Weights of a small class-conditioned image flow-matching model.
Model: 1.99M parameters, 32-pixel images, arch unet, norm groupnorm, activation silu, widths [64, 64, 128].
Rows from block 3, named by matrix and row number. Each number is 128 + 24 x the weight over its row's rms, rounded and kept within 0 to 255. All counts start at 0. Numbers have three digits each. After the name is the row's rms in percent of the matrix's.
# emb: conditioning projection (model.mid.1.emb.weight, 256x256), inputs 208-255
emb.6 131:119122144138107106085115086147141119113085128140131148166117161134130119154105126119156070134142130126129150146132130137128150126117142106116147
emb.7 097:139162129148076150132129149131157111124169144111141119159113100117154129098171152158120125157139122099097125120157128120134085150179120149114099
emb.8 085:118073144116092150139112182126123145207188137141150170147138132120157134115100135150145090122166133127086129129130145116118153128103126122130105
emb.9 082:136133173101111122104119118130125117140137145131122164076116103125107100102080139176144139144153190108150123081136106152129118120121162130103146
emb.10 162:135114093137070144142142106108139110155152149128192114128116157129119144129141092096128109139093241133103122106136133141109138103128136128140070
emb.11 111:143143133113123119132120140132128144109160207140139133121096075160177109104082144090102092102124121123090143167131123093073141129115103157122093
emb.12 077:096133154113137120120114191130147168162138180123110138222119094137127145148137076157113117129166125107153138174132114142124107095172141098116150
emb.13 095:102116132111095171138077144132128100079131099137140157127137124127115100101105096047166114119116091129081140131142130134121115161076110160090108
emb.14 089:143104113165127131129122136131143081144153134116129092185142083121133144121159143093144093156095089129104121140142128117121122167125128153105134
emb.15 078:150182163113148104091119115148112099150133123151097129164143111122162138122141178170119127137082131119114129156140113136159100180139123108169167
emb.16 098:111122121134162058128110125107173155110140136162121107095128140139127118135139154128067111122098189153134121139118130131106080137143160120121147
emb.17 083:112117119129056072121091093112147152132125153136124084140128191164130104112128125150169173159104180123111123129132115122139107081119118155105110
emb.18 103:112180138128138177148133131111130144133071126133162112128119166113111110115124098103091099115099143157114133142123125137104142133125098123120133
emb.19 087:116122149111110154097167111142115113148166122132113105111108129143113102098117144143113160124142103155086180153124118146134164106107117150145109
emb.20 102:134139126109103158147115168160149150093147087116104163127146163171151124145124161182192205130128123144130155137123127127151149125125108088147072
emb.21 088:146172142121142127146117135139158125161091116109087135129123134134110107128126146113111169143131129146136122099139120117129122080124121131150182
emb.22 098:105166118139149121118131092106149053138149105133122130147135136111118097119154152157127144119110096168162119142128136110120152134114150141121057
emb.23 109:121144131122097070094131106101175160157143133116113127138122133128140136113129145142128130134140090125123137132128121097152183131137098146136140
emb.24 113:143161119118090122103149110122112114125138079144146121098123188125115132132097125125067116128125218123097150133139142131133164116153132108135126
emb.25 123:129126123131170097149150094131116108134194101116186113139104085137152131110144108136104113116163132109154121115142125143065119132157122105128152
emb.26 099:102139141107113158095142142127104135125109123127113143053116140104155136119120121090150116139145088115109158171116127104154176137122128127133096
emb.27 084:105124130129098139128114120133152130167164097116155135148150107131119163122127114138111116188096147157130104134141124145165126142115139109106140
emb.28 093:132160122111097164092105137133142138087141166117135139133138117143099125115115103102098135122135148111052175150128091117109157138114083119136094
emb.29 079:140107133132114121124145146127105154100086141115120132125135133115133131164120167147181129117161101100143107118133133147082093149146130111151104
emb.30 138:129142155134135122141121147116092118104138191133175126082122100111128105128134135095097126139145042138124141133122131126103153146094149155138154
emb.31 098:135189091126175114145154155119109111132185111132097079109133159126127112099143131126160149171075176112157103115125130123147070108153158085130123
emb.32 095:118091152153136104152147135148130145101130104136107119130082129108141129134120095141159144175093121149108097126140129117119120108138159166109137
emb.33 117:134125137107162107156132146110124160094109136148103149124091115134100126127093124133149101142118149117124115112136129125184134128164169145120117
emb.34 095:113119129108106157152152145129123129058116148132120153124103126130137112117124132117147126115137150114121141120102116116075126146130067148101111
emb.35 108:129106118109144152127118094114134132146132142130138110124135164133137142134086095118133114127135075158190136120114134101162155187151130084142134
emb.36 102:147112133120153103157088125120119151098108151127112141093177078138146135115151114165146154110098143112108118108126139157139130147141152144101152
emb.37 121:128179153128095084129116138115107176152089114128140134142121162122146100110101135064160082148159127151091119135129119096117160143121165132147110
emb.38 096:127140126106101129126120138125123078150103143116132126132167159094112107105125167085159111123171126099162154117133133131102092131127112107163089
emb.39 098:115146154115150137121133108141152130127131159116121130097102137091128159132132149186124107127123086129120124162122139109125119153068103123128096
emb.40 104:135097138131173122121119125128131076108170137124115132113172137132120119164137165182145096123127148094162119101139128131093107120117115135136165
emb.41 112:120100129126094082097154089123122159185166067134067133149125099108125109134138125104130107131133115134094125145141134149153131127117101136122131
emb.42 088:105183160119121133116112139126135142143112094104155113123134110152165117115152142095175127142165117150122139144111124154114093134112076102130096
emb.43 146:139154119138107097168150125140141095162190070145109143148125122141115141124095170107165142126159167097108127104136151129078116147109149140138082
emb.44 092:120171122125134095120149148120145149159154179113089116125140089123129153123142159159102108120112065135138144152125124124104094171150111121110166
emb.45 094:127077126128100208074125121141123089183087136129113114065143123123120149132145130107164111153173172144099085130138112131105112120093116110125144
emb.46 092:133131158109116142122125090117100152163148136139163099105138111130147095116105085114084136150104136157148112145104118143132100146125086118130174
emb.47 113:143136136153147126104113125088135137126098108133212119157122144125090135124095124096129117115127098134108103128148145135108116137124132128130123
emb.48 082:123137125154165165106107173146121157127137129115144145096105144115155118148112167172133104141162120129144125133144119126106130135163119104110115
emb.49 122:110139080107106114155113101125113099096159136118146124139134105132145102110118093121080186139119137128067141168133115112164098122129129140121048
emb.50 126:143141135124124120150132140095134125090078135115189146085127204102129112134140130099094124121124185135115125132127136120118115088117143133115124
emb.51 101:111089138099133162132108137132119166102171121128147132082085066139116103115113142103133126154124097139075111113122111103100116156129114146095119
emb.52 081:142154167128137152152128149116116098155117172118144091117102141112116094123137167125136093158113144118126102157105116096092105101147118185126131
emb.53 100:108073120111128157135127147124123135173149098112153118109108128128179118110116106146170154120131166103128107095133117105090094145095091160092069
emb.54 076:100125165136117157115109149133112108152174129122174113107144117122165129115185126084104114140137161114170144176124119122119138115134107089107117
emb.55 103:122119114122151115172112132143161124172107134131110107070132130136139112126151116122153131154131123138113137164120138116171102129101143124108176
emb.56 082:143116121107123095156087146115140103064085118103107124113120126149150107133119184125125107134140145100134080125123110123094099126173109119130155
emb.57 139:138149112152112135157109097087131142148160104137206104104128138113135130116161123082122109148106158145098083127111139137090125150122135133125116
emb.58 142:135138121124142075088149132102128136122137111135128136143114162125161125132096111099095134092150091103118131134125130125060117158133114126137129
emb.59 118:120143159121124092092089129080123163161121104147135127163146134134137109120156127187171093143163161133133143149146142127126125147105115152131122
emb.60 105:104139137141136095137123164116136116139132090144176127138150166123116106122163151124099135119088150139139126134148126142113117125113131143101146
emb.61 150:125172128157121145109105112128120098120172179130209133067118143113133104129101126134108122126143132149095130164137128134120103111119123146158100
emb.62 128:135114144131129126135133145146112115136153113122175126099164099126114120133156125077163145137105133123184134115126131141083135138094129139132127
emb.63 111:114126123121098100098128126101097168134124125111194142150109169137168137115138154104115168137136146123082108166131128103150129128120122173104149
emb.64 098:128118134134140142120122179161160149098091155137089119111151128130086119146121101095135142137126106077142119144125128132114124118107107134130085
emb.65 101:119126148141142138150118157144085147137126177125107128123103144117141136087168119117079123104126077121104115131096131135117133194121141147160120
emb.66 116:124134108129149139201115170160129123095124143127177150159151151138113144152115106137131135128113102130146138122123124133095142135118138143164100
emb.67 095:144109105120154103109202138123111147125104105124162101105135123123122103089095123142106142072115092106112077136117124146167077094156121165119138
emb.68 097:114149134128132131118138135101119143142128086110177118119100136083146121133123154062086079127169144135128085160131115111106123163131088158128120
emb.69 088:145153156125103107097144151142096171149098128102101139153119132121091112105098141119168116069153135143150163177138097140138168132171117150117137
emb.70 090:110135118155137130117135151122118101162136122095071131108113145144144136103139170107155136113118083168128149168120130106178099158119147120166109
emb.71 112:132095168121093155128134127142121159153093103112135141179120135139133083133101111144188105124117133119149151103132142120126140132101121115137038
emb.72 112:127124113159098150088124093152151102114128079140122116138120130082102183178166159082119099110155116109118122136143127147138172111127154157165163
emb.73 112:102081133135047149100170124097131123131134163126154116116117142126139092135134123091161074113115078132146140176152135126128134174119096154138089
emb.74 094:139145122126107134143130132129109121097148129127130125145154146128119129132163157115111126159157103150125141100116134094089114186139116160135125
emb.75 094:115121080154096159128121167142132172130110146127137138178126119136118119129133135121137117142131110131078122110128140128110175159113147090113114
emb.76 103:110159146132125096112124071149100169221083073124099125188139120142149124129137109189099141127151160120079122135128123132125127134118134151127070
emb.77 143:146131109153107096128141133121141096116170184148096113087135125134126134134124164180093136113137149141109144161148130113087134115144142137136139
emb.78 108:140128096116097167117162102195126118157134084117107145170149154133141137119149109121113164126127143142125128113125128128137116102146119126127126
emb.79 111:155164143132126139122107143119163098123166146140139153149136122143132149127118136136121173116128208147120138152132134132111137099150125099138066
emb.80 083:127101107111098122141162147105144129112149073119079154129098110126123138106111123170117128119146129138043139119134126134153099126136111131135141
emb.81 089:131117135130155127100132181113155158113183148125126121090129117141127123115153123155055122139112119107147133103111137109103114154137098160103118
emb.82 086:104098135125097116147142169123162130125142107130164115122127140136140133144093153134112138116144089124108145123158127126109105184098092158127033
emb.83 101:137123112143123114154142143124099075147203114117171132106115086134152111123129142144111135109144157107081147118135119114094137110123115146121064
emb.84 128:128112155122118125126110142127107121121136098129116132138094075141128123116108126097175090135142164136100128149129122133089115146097147127124107
emb.85 097:124138136145113088170165110145101095120188128142158149116100131136114135125128120136119165090140173082106156140141136134101167110127167125105111
emb.86 123:117112161118112126128137116144117155116128100125143128166127123128137132136142078157105154129116208111139146084126135138161123144130106115130127
emb.87 093:113141160139097160101149085140116108100092102113075120108156176133142126093131125091119149156104124154117113152137128132131139118151116096129134
emb.88 103:134116125125186158135139098148135104136135140142101122142166089120138115105128135166115109133101086153110141132133124123189106149148132105120144
emb.89 091:125081086136133150150150102194121161098136119106105139166114147103120135131172149158167147180125132113123103102137126143172128105092119141123179
emb.90 109:147105168136115149129102181142111166138100097118151163177109162149127148142108129107134100133175161122105135132133129133132156124154106128139136
emb.91 094:117124134103086105124135150120100120144117133102163125174128173129152105125129103133139135148141210150123123115132116129115098126133119155109113
emb.92 085:128133147128118102192148144105131127152207123126166154117096121116106130167127151160129151106151143091148159143132136139116166124125116136114052
emb.93 109:131085145136151121189123175091141077101086124122114121071121133142142100113116148120148089148118169109146116130130132132120102112143170123116145
emb.94 104:138073122125140084104108111085144178101056152143160141129126165142134095180142131096125106122124104110113113111138136143145172121125111113135147
emb.95 123:113190099108136126081131108135113155124054081118099149157140164127114144135128128155084107104134148125143125140146138152119136159115129125134095
emb.96 146:145109091133098210152128118148148111142210106135163143097152125136162135127124128145112139131126214174102121138131136136108152127123132156130108
emb.97 082:127092163117142143133128134103097073135147184136193129112108110124145125152118131161148142116123150161120134171107109123150146119155092105153164
emb.98 088:141115163157161122109109120101162182178124161114087099155124154138117112116120144165135111151140143177105111133137135118118069141146120131121112
emb.99 088:133111124151116126115093113141141138119105178129148125118128119137132131161134132120126143113116165137058102154100142161137072088135096136102154
emb.100 166:138184149139125193134107094124128109075150126128055120081120110128123145138168133137163116100149110099154138108135130145060118122106128125118127
emb.101 090:124171163156079127158136157131127129130122126075102135108146141109100107107127137126133164139127122155183118111133128109132141122115128150121138
emb.102 102:115133115122107105132113116084126161134109124118136132102105127123140137107114127104115110142155114142123112150134128104079134149151122199124132
emb.103 101:119120060151115133172150167088162133159166032128136107165133137137130122140155122158138153161106090119176152126148125140147094138119122129107100
emb.104 086:137154131122157136112124158138149078098120128114126130147149133114116130111151105117097126114134164079148143162112144145134040088132132105113133
emb.105 107:161121111149141094161121179141116103086184167140121129119145105097111110144131169182156156140116107124112117152135133120134132107116130137136144
emb.106 088:149131145142077157155142138134119130095157090082087134135135129161098089153120161132110118116164115147185126117122132120112109129118089132119109
emb.107 082:154146122154128089132183183112180106205175099145061141121105122115103137153170151144156148144143149111079136122134128144121120117141108141121187
emb.108 104:130109161126056140143126152098091125085160098117140145097125132133086105127110135081124080079139164137123140103103115116073114151157100164114123
emb.109 076:154130147114109144132128087147141157142096090129135121108161128126161127137145111140121133172135170157153115114112127091135167148144114167088174
emb.110 079:126156144104117140119123125142082115154144158142136142128128104164151119110159132139102107100092149148149159144126123136122105112126133100141145
emb.111 074:080134137114143098103145101114114123174159116117127100180115110122111139106148114177146112141096084130137124125143128124142153199161126152153147
emb.112 097:134145114153138126123117155148147146170123157124137137107150104172114133116169155148171136160143157160133107131137115174151151158124110134126186
emb.113 137:128100124116126119146120087137121132143171151135136168082150098108157170120130112133065108112110094134164116129127132142074102145143157126120146
emb.114 129:130166155129092138160120123137120134105069093143147154137118160139121105134129103142136144119160172126079150123137126139114104124132105126129103
emb.115 103:119119130110116163094126121186134101095161115118165163131129127123147151094108157151110169145130129140101121162118124109130156110138117160153178
emb.116 096:147120143151098101152121137163159179157099132111146133124159162094120129142119120113121133096123149127118085142105129126071095140121108112104125
emb.117 104:123121110129155172133106114124108110115063141098114116121144076146150144114123134035106099139155090125126158154146134126085091136132115126134122
emb.118 128:126113119098093140148155151136130143125184108121131135115128126119116108095093106162137172154121145133114144126120113098158088120130105142130178
emb.119 100:101135145136149163163124139144136146114073161142152145119107104112143111133124126101158121105137108132099138128133134118130129147087120105126166
emb.120 116:134137140122156126151105141097141137177112115124159123079097157116128082159089127159151129143138119110193127127131128121120139160147129101136096
emb.121 115:140140118154093150097129104136132150119038149135164125148119153116120122131147142059163117142158157104118100157139147145137106105127135119116056
emb.122 117:118152123124121171152116147156135079111124119130101133115148135146106152133097108079192102163127135118172120131127118127143125125133135110098086
emb.123 174:137167111111143132154113155090135130070164119134180132082144101129147139123136124141104098129132103102117137110127134131061105118138127132120126
emb.124 084:130148194112135102158129143127121087150135149130119129139138140099138139113095113134123149106118108107136138131123109106106168118134117081119160
emb.125 113:134143153117137131106122161139113130197116140119089152155134120162138127097137171097140106130137095126156144109151129123092173163112102161126114
emb.126 130:127120136136099102113173100125116100132134138129093146092133157132124149147143148182095107106143053125189144144135130131093136160163114133136148
emb.127 144:126230114126124155135109123161094168144094171105146128126128133122131176114172120076067097130132143135119115121121137126065143156153155148132075
emb.128 106:130175123121107113162111161158132181092102210132170108093102100140139116123127128068085103194173196111069149133122102102118186131125138154129131
emb.129 089:107176083133103190112139122135112154187097093165135143171116124147135148119123124132117095147125121121152134146115104103115206114134132166127144
emb.130 093:100145075106158163151118107126137143135125155126088137117144115128160115150113115119140162087141137091095141122126114123110170132118081086122147
emb.131 089:122156132095103140135146130127113131143154130142149125171123141153180174118084154035094140121143110102092136161093120109131125184111121145151052
emb.132 094:128173091139160129156123125139137142088159076114174131174131113154120137127148166196108141150132081115077140145116127126134104136126137156121125
emb.133 082:145157109128142128142108103129141130154120122114190109102147096157141142142133137033102108104094110083126143125113119104145143155166126110116183
emb.134 095:127166130144133085115118112140114106132136128137116160098130123112108142170156112073168083128128073124121164179120133126150169150131073147132145
emb.135 099:114133122106089161113136131116109118092165133112172103094143140133160121108156131132078145171144219123084110151118100126111097115155122153119137
emb.136 093:139121104108137116124119123118101144093071125158100118142108158106158105118123124159068096150110186144080137111119124097138149124149120144133193
emb.137 081:129182117136124147137115086133155115173147109097163152138107109121122118133114121117117082083133168129179158144158128122138222133118128122148187
emb.138 114:129082134133077155156141103151109087110191098143129111060140106136125141115143110104180114148134186122137129139133121142137131121153148146153128
emb.139 083:152132112139130114140120147131133128108136148146137103079123144151161101115141150077132096120114145120125142142107121106103137126089116155098083
emb.140 083:113104149126142138093135106136113096164043112135106112154124158104107123149103122102130100121131082133124116142124110108118192146093139098121136
emb.141 092:131114116138104125168117134114147130139173100121152142138117129116124115128142118123121177107088130088135125131145144146169175111112150163118125
emb.142 085:145103109169114084121110138148135113146127121113123111130100129145156139128159152076119061144145129138118144130121114103129126122134106160130078
emb.143 077:130154094109159109092104059163127136182112089126096131129113131112151133143142120122122139108128112113103145156135128148153196108139124152165139
emb.144 082:123071143124137094106086118148127175103152165146120126129110127131117119147136132133080113122118149130099134125116141129142125146115139113129145
emb.145 078:126108115148107115130085119136123163098141151146114089141143151144173101107162145096158144150123134138122107127133128136129092132151085117102116
emb.146 095:092121142124135169125123128124081136148102148138132146157120120143101100121121118093115136133151147146088141176105105145090138183102113120115151
emb.147 081:124132163149132162164103176131153185082176159129129141154096113167111080148108140114158156140126088137099139130097108129115118135078128145146145
emb.148 079:131064105150153200096113142103111149125085161131096102110103183078084107123133105126136153108119142123149090115112120124105113137159112130080187
emb.149 087:140155097129152138112115091124140083087102131162098063117165119138135093121198145109097119109099137128140136109111125146112084092113121143103198
emb.150 076:110148133142127131177091143131122091154179121159116116130116138113138091172145141162158160090116087135158112148120129117155118154114160127126128
emb.151 094:126142131128123108102156127188164154161132138152101132152138114160115149141150171204156120143169059126104151162117125131163154146075101163116134
emb.152 092:156114127138165128146128156141123140086113115120143124153117189151121098151117128111074119137125091132078132135124120115126137141160128131152105
emb.153 082:136117110122121081131123142147119114164167136131140125132160113130133144141126172213102141120139084116160129132121121129119132168102148105111115
emb.154 091:123115128126111136120145145159119137133096122125103157200080111125128095162153113098174130127150085127066152150104112120121119185095130147141091
emb.155 081:084126149160086122141137142134143138099109101147116150127126126148115166149155152133142119149131101149131097091089127132154092162090130109073164
emb.156 101:113162116123115168073129133139139157063102140175151118114130120125137110142135095107135127123110148140075132161094116134094160143090130160103136
emb.157 098:105151133123142098118095137124109188120070108125128136149091138122119144140126121089139097125117187105054145128120133146135110129129131138131158
emb.158 101:104124135129134128153138149160099161191113128157110097167115109128132115116142113120075137150125097129090126166093132111125118191129150150117099
emb.159 087:144155077115141096112162126142163137092161137132097129076138124103096143177135126117177141136108121111104121125104126140132147136176129087110140
emb.160 083:133098138137185121125160106127116098114110159118143108161109147090125130124116125155194128130121075130131108111142127107124147123082133178106185
emb.161 108:149116127117162129141114108146144142112137123128128144185097124158144101127124141190115114148144156162131129150117120105195139115078160142130149
emb.162 088:138120083151154121102139129141160131068102187132121110096083148136108141155147113101073084181113112112116125137135124118107135096143110114125100
emb.163 097:134086130103152161118167128133151141118140103111122110148156137105157142123120139157151136087096122166169091114114129132128136163144132115145166
emb.164 098:125116132132126163133163109100091107118114157103122122130122130114103102113100063109210112107152165134113144114114121140139108104112115150123150
emb.165 091:136115178129136073146154156117118078118111130153115129156115128107117155122125151187148098114145051138150122187134121102100134129143108126130212
emb.166 105:138104113142155109138137133116154178100085120127077098103135129125132107174131158094165158108133125140182113115106126100157150133104132099102153
emb.167 077:105154143140136148138161131098121153120112150097152140169118120117130141117156146135135083094111109135138161149101115109191161141136130139143164
emb.168 090:125108129114144100118121133124117086102171148129111141119164102136125113158108127192140091116108132077118146110140118118141139112117129125134183
emb.169 105:123103118140104101119164111123139159164129075139144129139124081126107102139134100083135120127132129126139129151138126154141098094083100120115135
emb.170 082:100157184109126110138150140102105117067171093119094122097132098118148097134114158131147159104108092131140138115108121154119137165090130105112133
emb.171 096:145175127139098154163143134078094107093162151115161102110128160114132118112136127157140182126133138146138161070110132134130138128146120138151124
emb.172 085:126115094123123118123135133165134178130146176128123118081149098127117156151140125136060112138137096127130141125109110122112119155150124146118162
emb.173 085:104063129121104167113135099115128110153117168123131111113131142115124146123120147151069110106122119147100120150111112101136150153143152118136197
emb.174 091:123141143098131154120138099143132134166134106147108128103107139116112134147142126115134165091150147127156127144099108153143097159134123145147179
emb.175 086:120146103153157149148115104147089092132086144130193130133126126115121111153149102088127149138126149146111142120111131122135131123144155114133104
emb.176 093:125154128127181119103103161113107163122103135127128085154095141103113146114134143153121149154149126134054118136106113119104156151112134140111112
emb.177 091:114102211135122126103131121144129113112175147123089124109161115139121099133143098151197127134129142139099128134121134153124147072088117128136127
emb.178 097:125135116133134162145107111131128116122146110132178144076128171116141115107152123088103149132118152118140125147135132128141141095130154152122127
emb.179 096:138125097113162148109119106179154148106155098114124104134142094144159126094188135119062134147101123156099113132116128113168169133100144121090106
emb.180 097:136136161099188188153157093137141102179176124095104112141140118101101109127113181119159122130141067126115134144110119109112162129121134132142170
emb.181 086:137125114108127142125131145147121148169155116115121126103124146106152091133086099117169122114139104158124112131129118094103147148131148169142084
emb.182 091:119146089122144152169089109137120092145172123106169106132128116123135081113164123122115120104132168113165169158141124139110182129135134090135104
emb.183 102:138156119105164135156130131158149105124163114142101120114134095143133115105149157137153135125104122142130114136138133123139096116109145145131165
emb.184 084:118124106164175136098102140108156101124080117133170125172168144122147131122184119140111076135132085141130085119111160137110114088125119129098107
emb.185 082:117117109128161100129156105134116106134113143138150123096115175120167115142149168106104081111114091114160147150118141136170110131103115132118113
emb.186 102:140189132114144183145148078131132169149129067126102130115121126136148117121131106041120126103109130131126107123118132124145121153131136132089143
emb.187 092:121144134116173109106107169094131125139122163143130128156139119125146132134144128127153095106124084110126152141144139125111115147138130133152158
emb.188 090:123119118155156118109127137122166130138178113155149121100143108138110119147153172135122124103120144150109135141172128154101140127124129128121116
emb.189 128:113152124134120116113147165122129137105142143129121109155095116115137139126125122128152155143156125103082126144121125142123114100112116177122091
emb.190 101:104063174106139145153122147117110151088135159136160133147147118149145127106120132173135137128144120151115128141116125131089152115133120137143203
emb.191 091:135123126126124179137082127153138177151152127093130132134110124155153113120135132104107181117158137124063135156124121101087132098125118142129123
emb.192 089:125105145124130171112140166171160133124093097128120131129150130125080136156152145148188142130130033092136133135130119124103124126144110107126147
emb.193 107:096165114119117129113124112128126124055138143126134123100109149121138147096149128148073119130106155138090100116119123134148102162120129131166153
emb.194 098:126083102116155087126149103104127152152177144134129113103122117115165150125104114181099096142112150110058119120139121118094128152166125128146135
emb.195 094:137109105112133105132172166103117100120103132147100127115109150096165132147127162155155162133130145145128160118145123131093089130148142117141119
emb.196 091:137118129132091178173176154140152162156147092158112118124107123104116119139147107142114191126129119122108079109134146115117144147118139129149101
emb.197 096:131069129096157085110140125149087133098162172116094116169147136098199123125115156145120121136139097133111115160121121141103113134153124140140153
emb.198 088:127102110146136136131122161132133087127152128109108112148126145160169116104142128106122146160130146163107129157122129113162108146129145117170053
emb.199 090:141086141099076130117112098144117124073162146135176131113138110138162119124096124126136049148121148117133120140124131121086152127131121083132160
emb.200 101:113118121201095118143146118119121113097135107144097116140073120113110156148143108147131127123115148164117134155137119116156125143143103154155152
emb.201 104:143119130114091131125125113130136158162106107137143121137108140124133151143130130119071098137134079133101135160153121114064148155194143126127154
emb.202 083:126117128108122117131079148133105165124116112140088141125144123138154122128107127109129092156123056162101130127145122099117128192145124097168134
emb.203 078:138132142121106088088131104117121119103096141134118104150132120127136150112116110129114099137100172158126137132096119106094105145160120104138124
emb.204 080:093152116124146108141130099131116137159138063149093119147128116146140127125146148144150146172133140120090114147128106115123138153147134117140088
emb.205 101:126106115129124104150122123124124124111140121134105109125115131117121115127125171134146143136123080153135107163128147118140112152168096130149098
emb.206 093:090144169108114143099150080130136103145188135141149112102132097132139142118149096093120127098117131130164109110127137117113114170145083118129098
emb.207 101:118146106137188099163155129102151119062118115141087133089106136105134140127151106190136163153141171127081121118126112127129129104162120135124151
emb.208 081:137098103153111102121152124129162132109102098118092147127108094137116138111123112206108118157152118118045119118133135128137121112121136168139141
emb.209 091:125096137123139138129111147122150158065140151138140123072154128152119130151172094116070125132126171119115135106100124126114134161136096142115110
emb.210 084:179137119110157150156141149157126142135136060112128119128128132103152133133101125098102133154143069150119122124131120106063112164180114148144164
emb.211 087:127145116147125167155117117153133094121176068127147154149114126151134154103123131099138159124169116114130146107121130112173156133185147134115168
emb.212 091:109161130127140119111095129126112143123174140137138097143111070141136112111141147080132064125116209125127120116136124142095133167127116131134159
emb.213 090:138142132132118137127147102163121120098138126146150159135128129162101127144126128122128106100121207090138160118151129145120157084143136116146121
emb.214 092:112148097102139171175133118136112140128082110158140129083110128133139145137129100078072149149128125103121124128116115116100153180172118116120129
emb.215 095:108105129119135176098112118144123118106128111120119129129163175160135125112155132125138145132096140153154111159122127144104127099128109089126146
emb.216 097:134108128118176087141114129121135129166144081124154112127137124120149123126155144176128132130113135120078131095138112110127133146088149139142142
emb.217 080:125111099126139122116127099153135116082134139123136138159125129100118139154176141162127101143101123103129112135144135167126120123076137142134162
emb.218 095:107155136131127118138134110114186144164141132139140091115150108136119104144150111124116153105123146135099107140086134113167116129095115119101141
emb.219 084:126135143121133081137154132107121140160123148135162108181071137108105094159140130151140115146150161156084142136126121141114169120127139108128162
emb.220 084:128147131141105135149138131178117100100162124126141146154130153101130144114150142134187150141123097119129129089119126124140182130134152128129139
emb.221 092:129101109147158101129105147124159097083073116130108110108125109149132104107171111120110061143092170115105107145113113133113121104140167120138125
emb.222 096:140107090133159114141122128098158160126087191149150138141140111128121120159161112177113113104153044110132115096137132143141118169124130125135165
emb.223 109:134125097115105156088157132119127131127065097135118167169125135148119149140118149127110145122139120139143134131141126126143134152151128109130098
emb.224 100:130112172135145127138146144126117096179115076089103116126144108124113133092098129159150120088112132126155128109118120129131114133117131154118169
emb.225 087:120111141136126160153159121101126111165161140128106123108160083135150118111118166175157113106137131130127137133126126124100108118136106097134181
emb.226 079:177127067128126102114151124122116138170128126131101146109130143157125101134106143120105147154162102126173168103157124129103145128189135090158175
emb.227 081:131131101146129137155132167140105122112151149140116143089124133145159148123138120102153131116107125128113128122145096124124198117146153098117168
emb.228 133:092144155144152134112144122126110128124181142126103144108149094130120163129155145187186138144111127125080136130123125146173135100072139150137131
emb.229 095:123110109117134114134102121132138137128154140141169122106137122113139126122141081063089121146147177139087135121128112126145162138127127116106111
emb.230 111:125127132144107157162164134174163163162148089167119085146126147171113126129164120121163175146120062090113139106112120102163146123119118138128127
emb.231 100:139141110131069140157123126109144142155154135121182117105139124125117111126118110144085150150118186114202146109148113137119123160157134125111092
emb.232 091:122142098118153181127140167140146078126108160122147140150152144099114126143173138106080137136148139089144160128130130129107119098150116093120092
emb.233 089:085130195142108135122132091133131135180064053124116111109083142111121184110126142100123140121121049111133126147136125090142106173109106143112116
emb.234 092:112145115123138129134128129145110149116142171137177129066142087106145140121138103093098119107164185106110152128116119115097164144102120132114138
emb.235 109:153117143119184099122112082108156120067119220145154135130111149094118136143125132116139132121128089125119129121124141111124144081130119112167185
emb.236 091:117139147102140151131082143130121159115116183115135124125116107151169119129138127076090104129158142116147127119115113122161167122097109140115125
emb.237 079:117105149146111155125115119127154125138096146114126166181070138126086150159091105158102124120129069122130149160127092110140197157141099098162123
emb.238 071:148107145114183085090123075125135160184091168129135155169114140142094136122122117160107125125126079131121118109150118117115132165162105132138116
emb.239 082:133131126121098121117123089127119113183108118138102145224105125111134140112115105109099081160109137139088098112135129132109171165139110146137068
emb.240 101:124159121172160140139124152143139137105075185122132136100120116145092148129145124132164116138131148127087110131116117124125152154114132139119118
emb.241 100:139106082115138070129119146110117131171143171139144131147147155136176123103123167145074136143122010161159106105148129136132096173127117132126134
emb.242 110:118157140155122145138128125131124117088079122122166156153101185138129130123136091147106144135146201146096147118134126150157110077107125137113131
emb.243 086:118084110136150164121094118159119129048139108129170167136144116128146133113092117134089113128109168163114108131143130116118124102130121159139172
emb.244 100:118116108117134171109121162122109084141086153122106094133108147153151135130119161097127137155150103136172154135138110110181102099140161116187148
emb.245 085:158128080158171107118135095149129105071061143126108123153121110109119147105122134103070092133134104120109154128149130125125139116122151160128116
emb.246 098:137118132116114144139138155152143131073156105134125146099142152126155104102106090133159116118120160112137159121131115114112099119142095132124166
emb.247 083:112115159144141161118137106107126110119066150135142132169096109085136120117118112134148115142137166118156151130161135145132149091087126121119238
emb.248 097:122155124139154133153114143148163114116151084113108138131129142146139134133132090115128133168132121104190140114139136124094114132133173096149122
emb.249 097:150118082166156152111125073157137160120054119116142123138105139132094126122147132089121127164147146131121093163136146120188147069110162132117141
emb.250 088:121101113132129155128115135155127068094110125134101117121133143114118137131081083100177094170116124139147121143131108123107113118134127112106110
emb.251 143:124061117124113111097125127139114136167129162127072126158137160124131096121131152194170135107136190108151124120125119133192133160083134128117131
emb.252 088:145158104134134151111089081127106145139112150122110112101152170124142110125173098151095106121132082119123114129105115126092133081155122129118128
emb.253 101:128149166099123132116132116094103128190060115140123117177131116151134104072125114093144111143104146124169161096141117141072120145131126153123133
emb.254 087:114118152130114133137171125114108094132125119147134146118115155142103119139142163192104119123137099138166140135135152132116115107127141134138182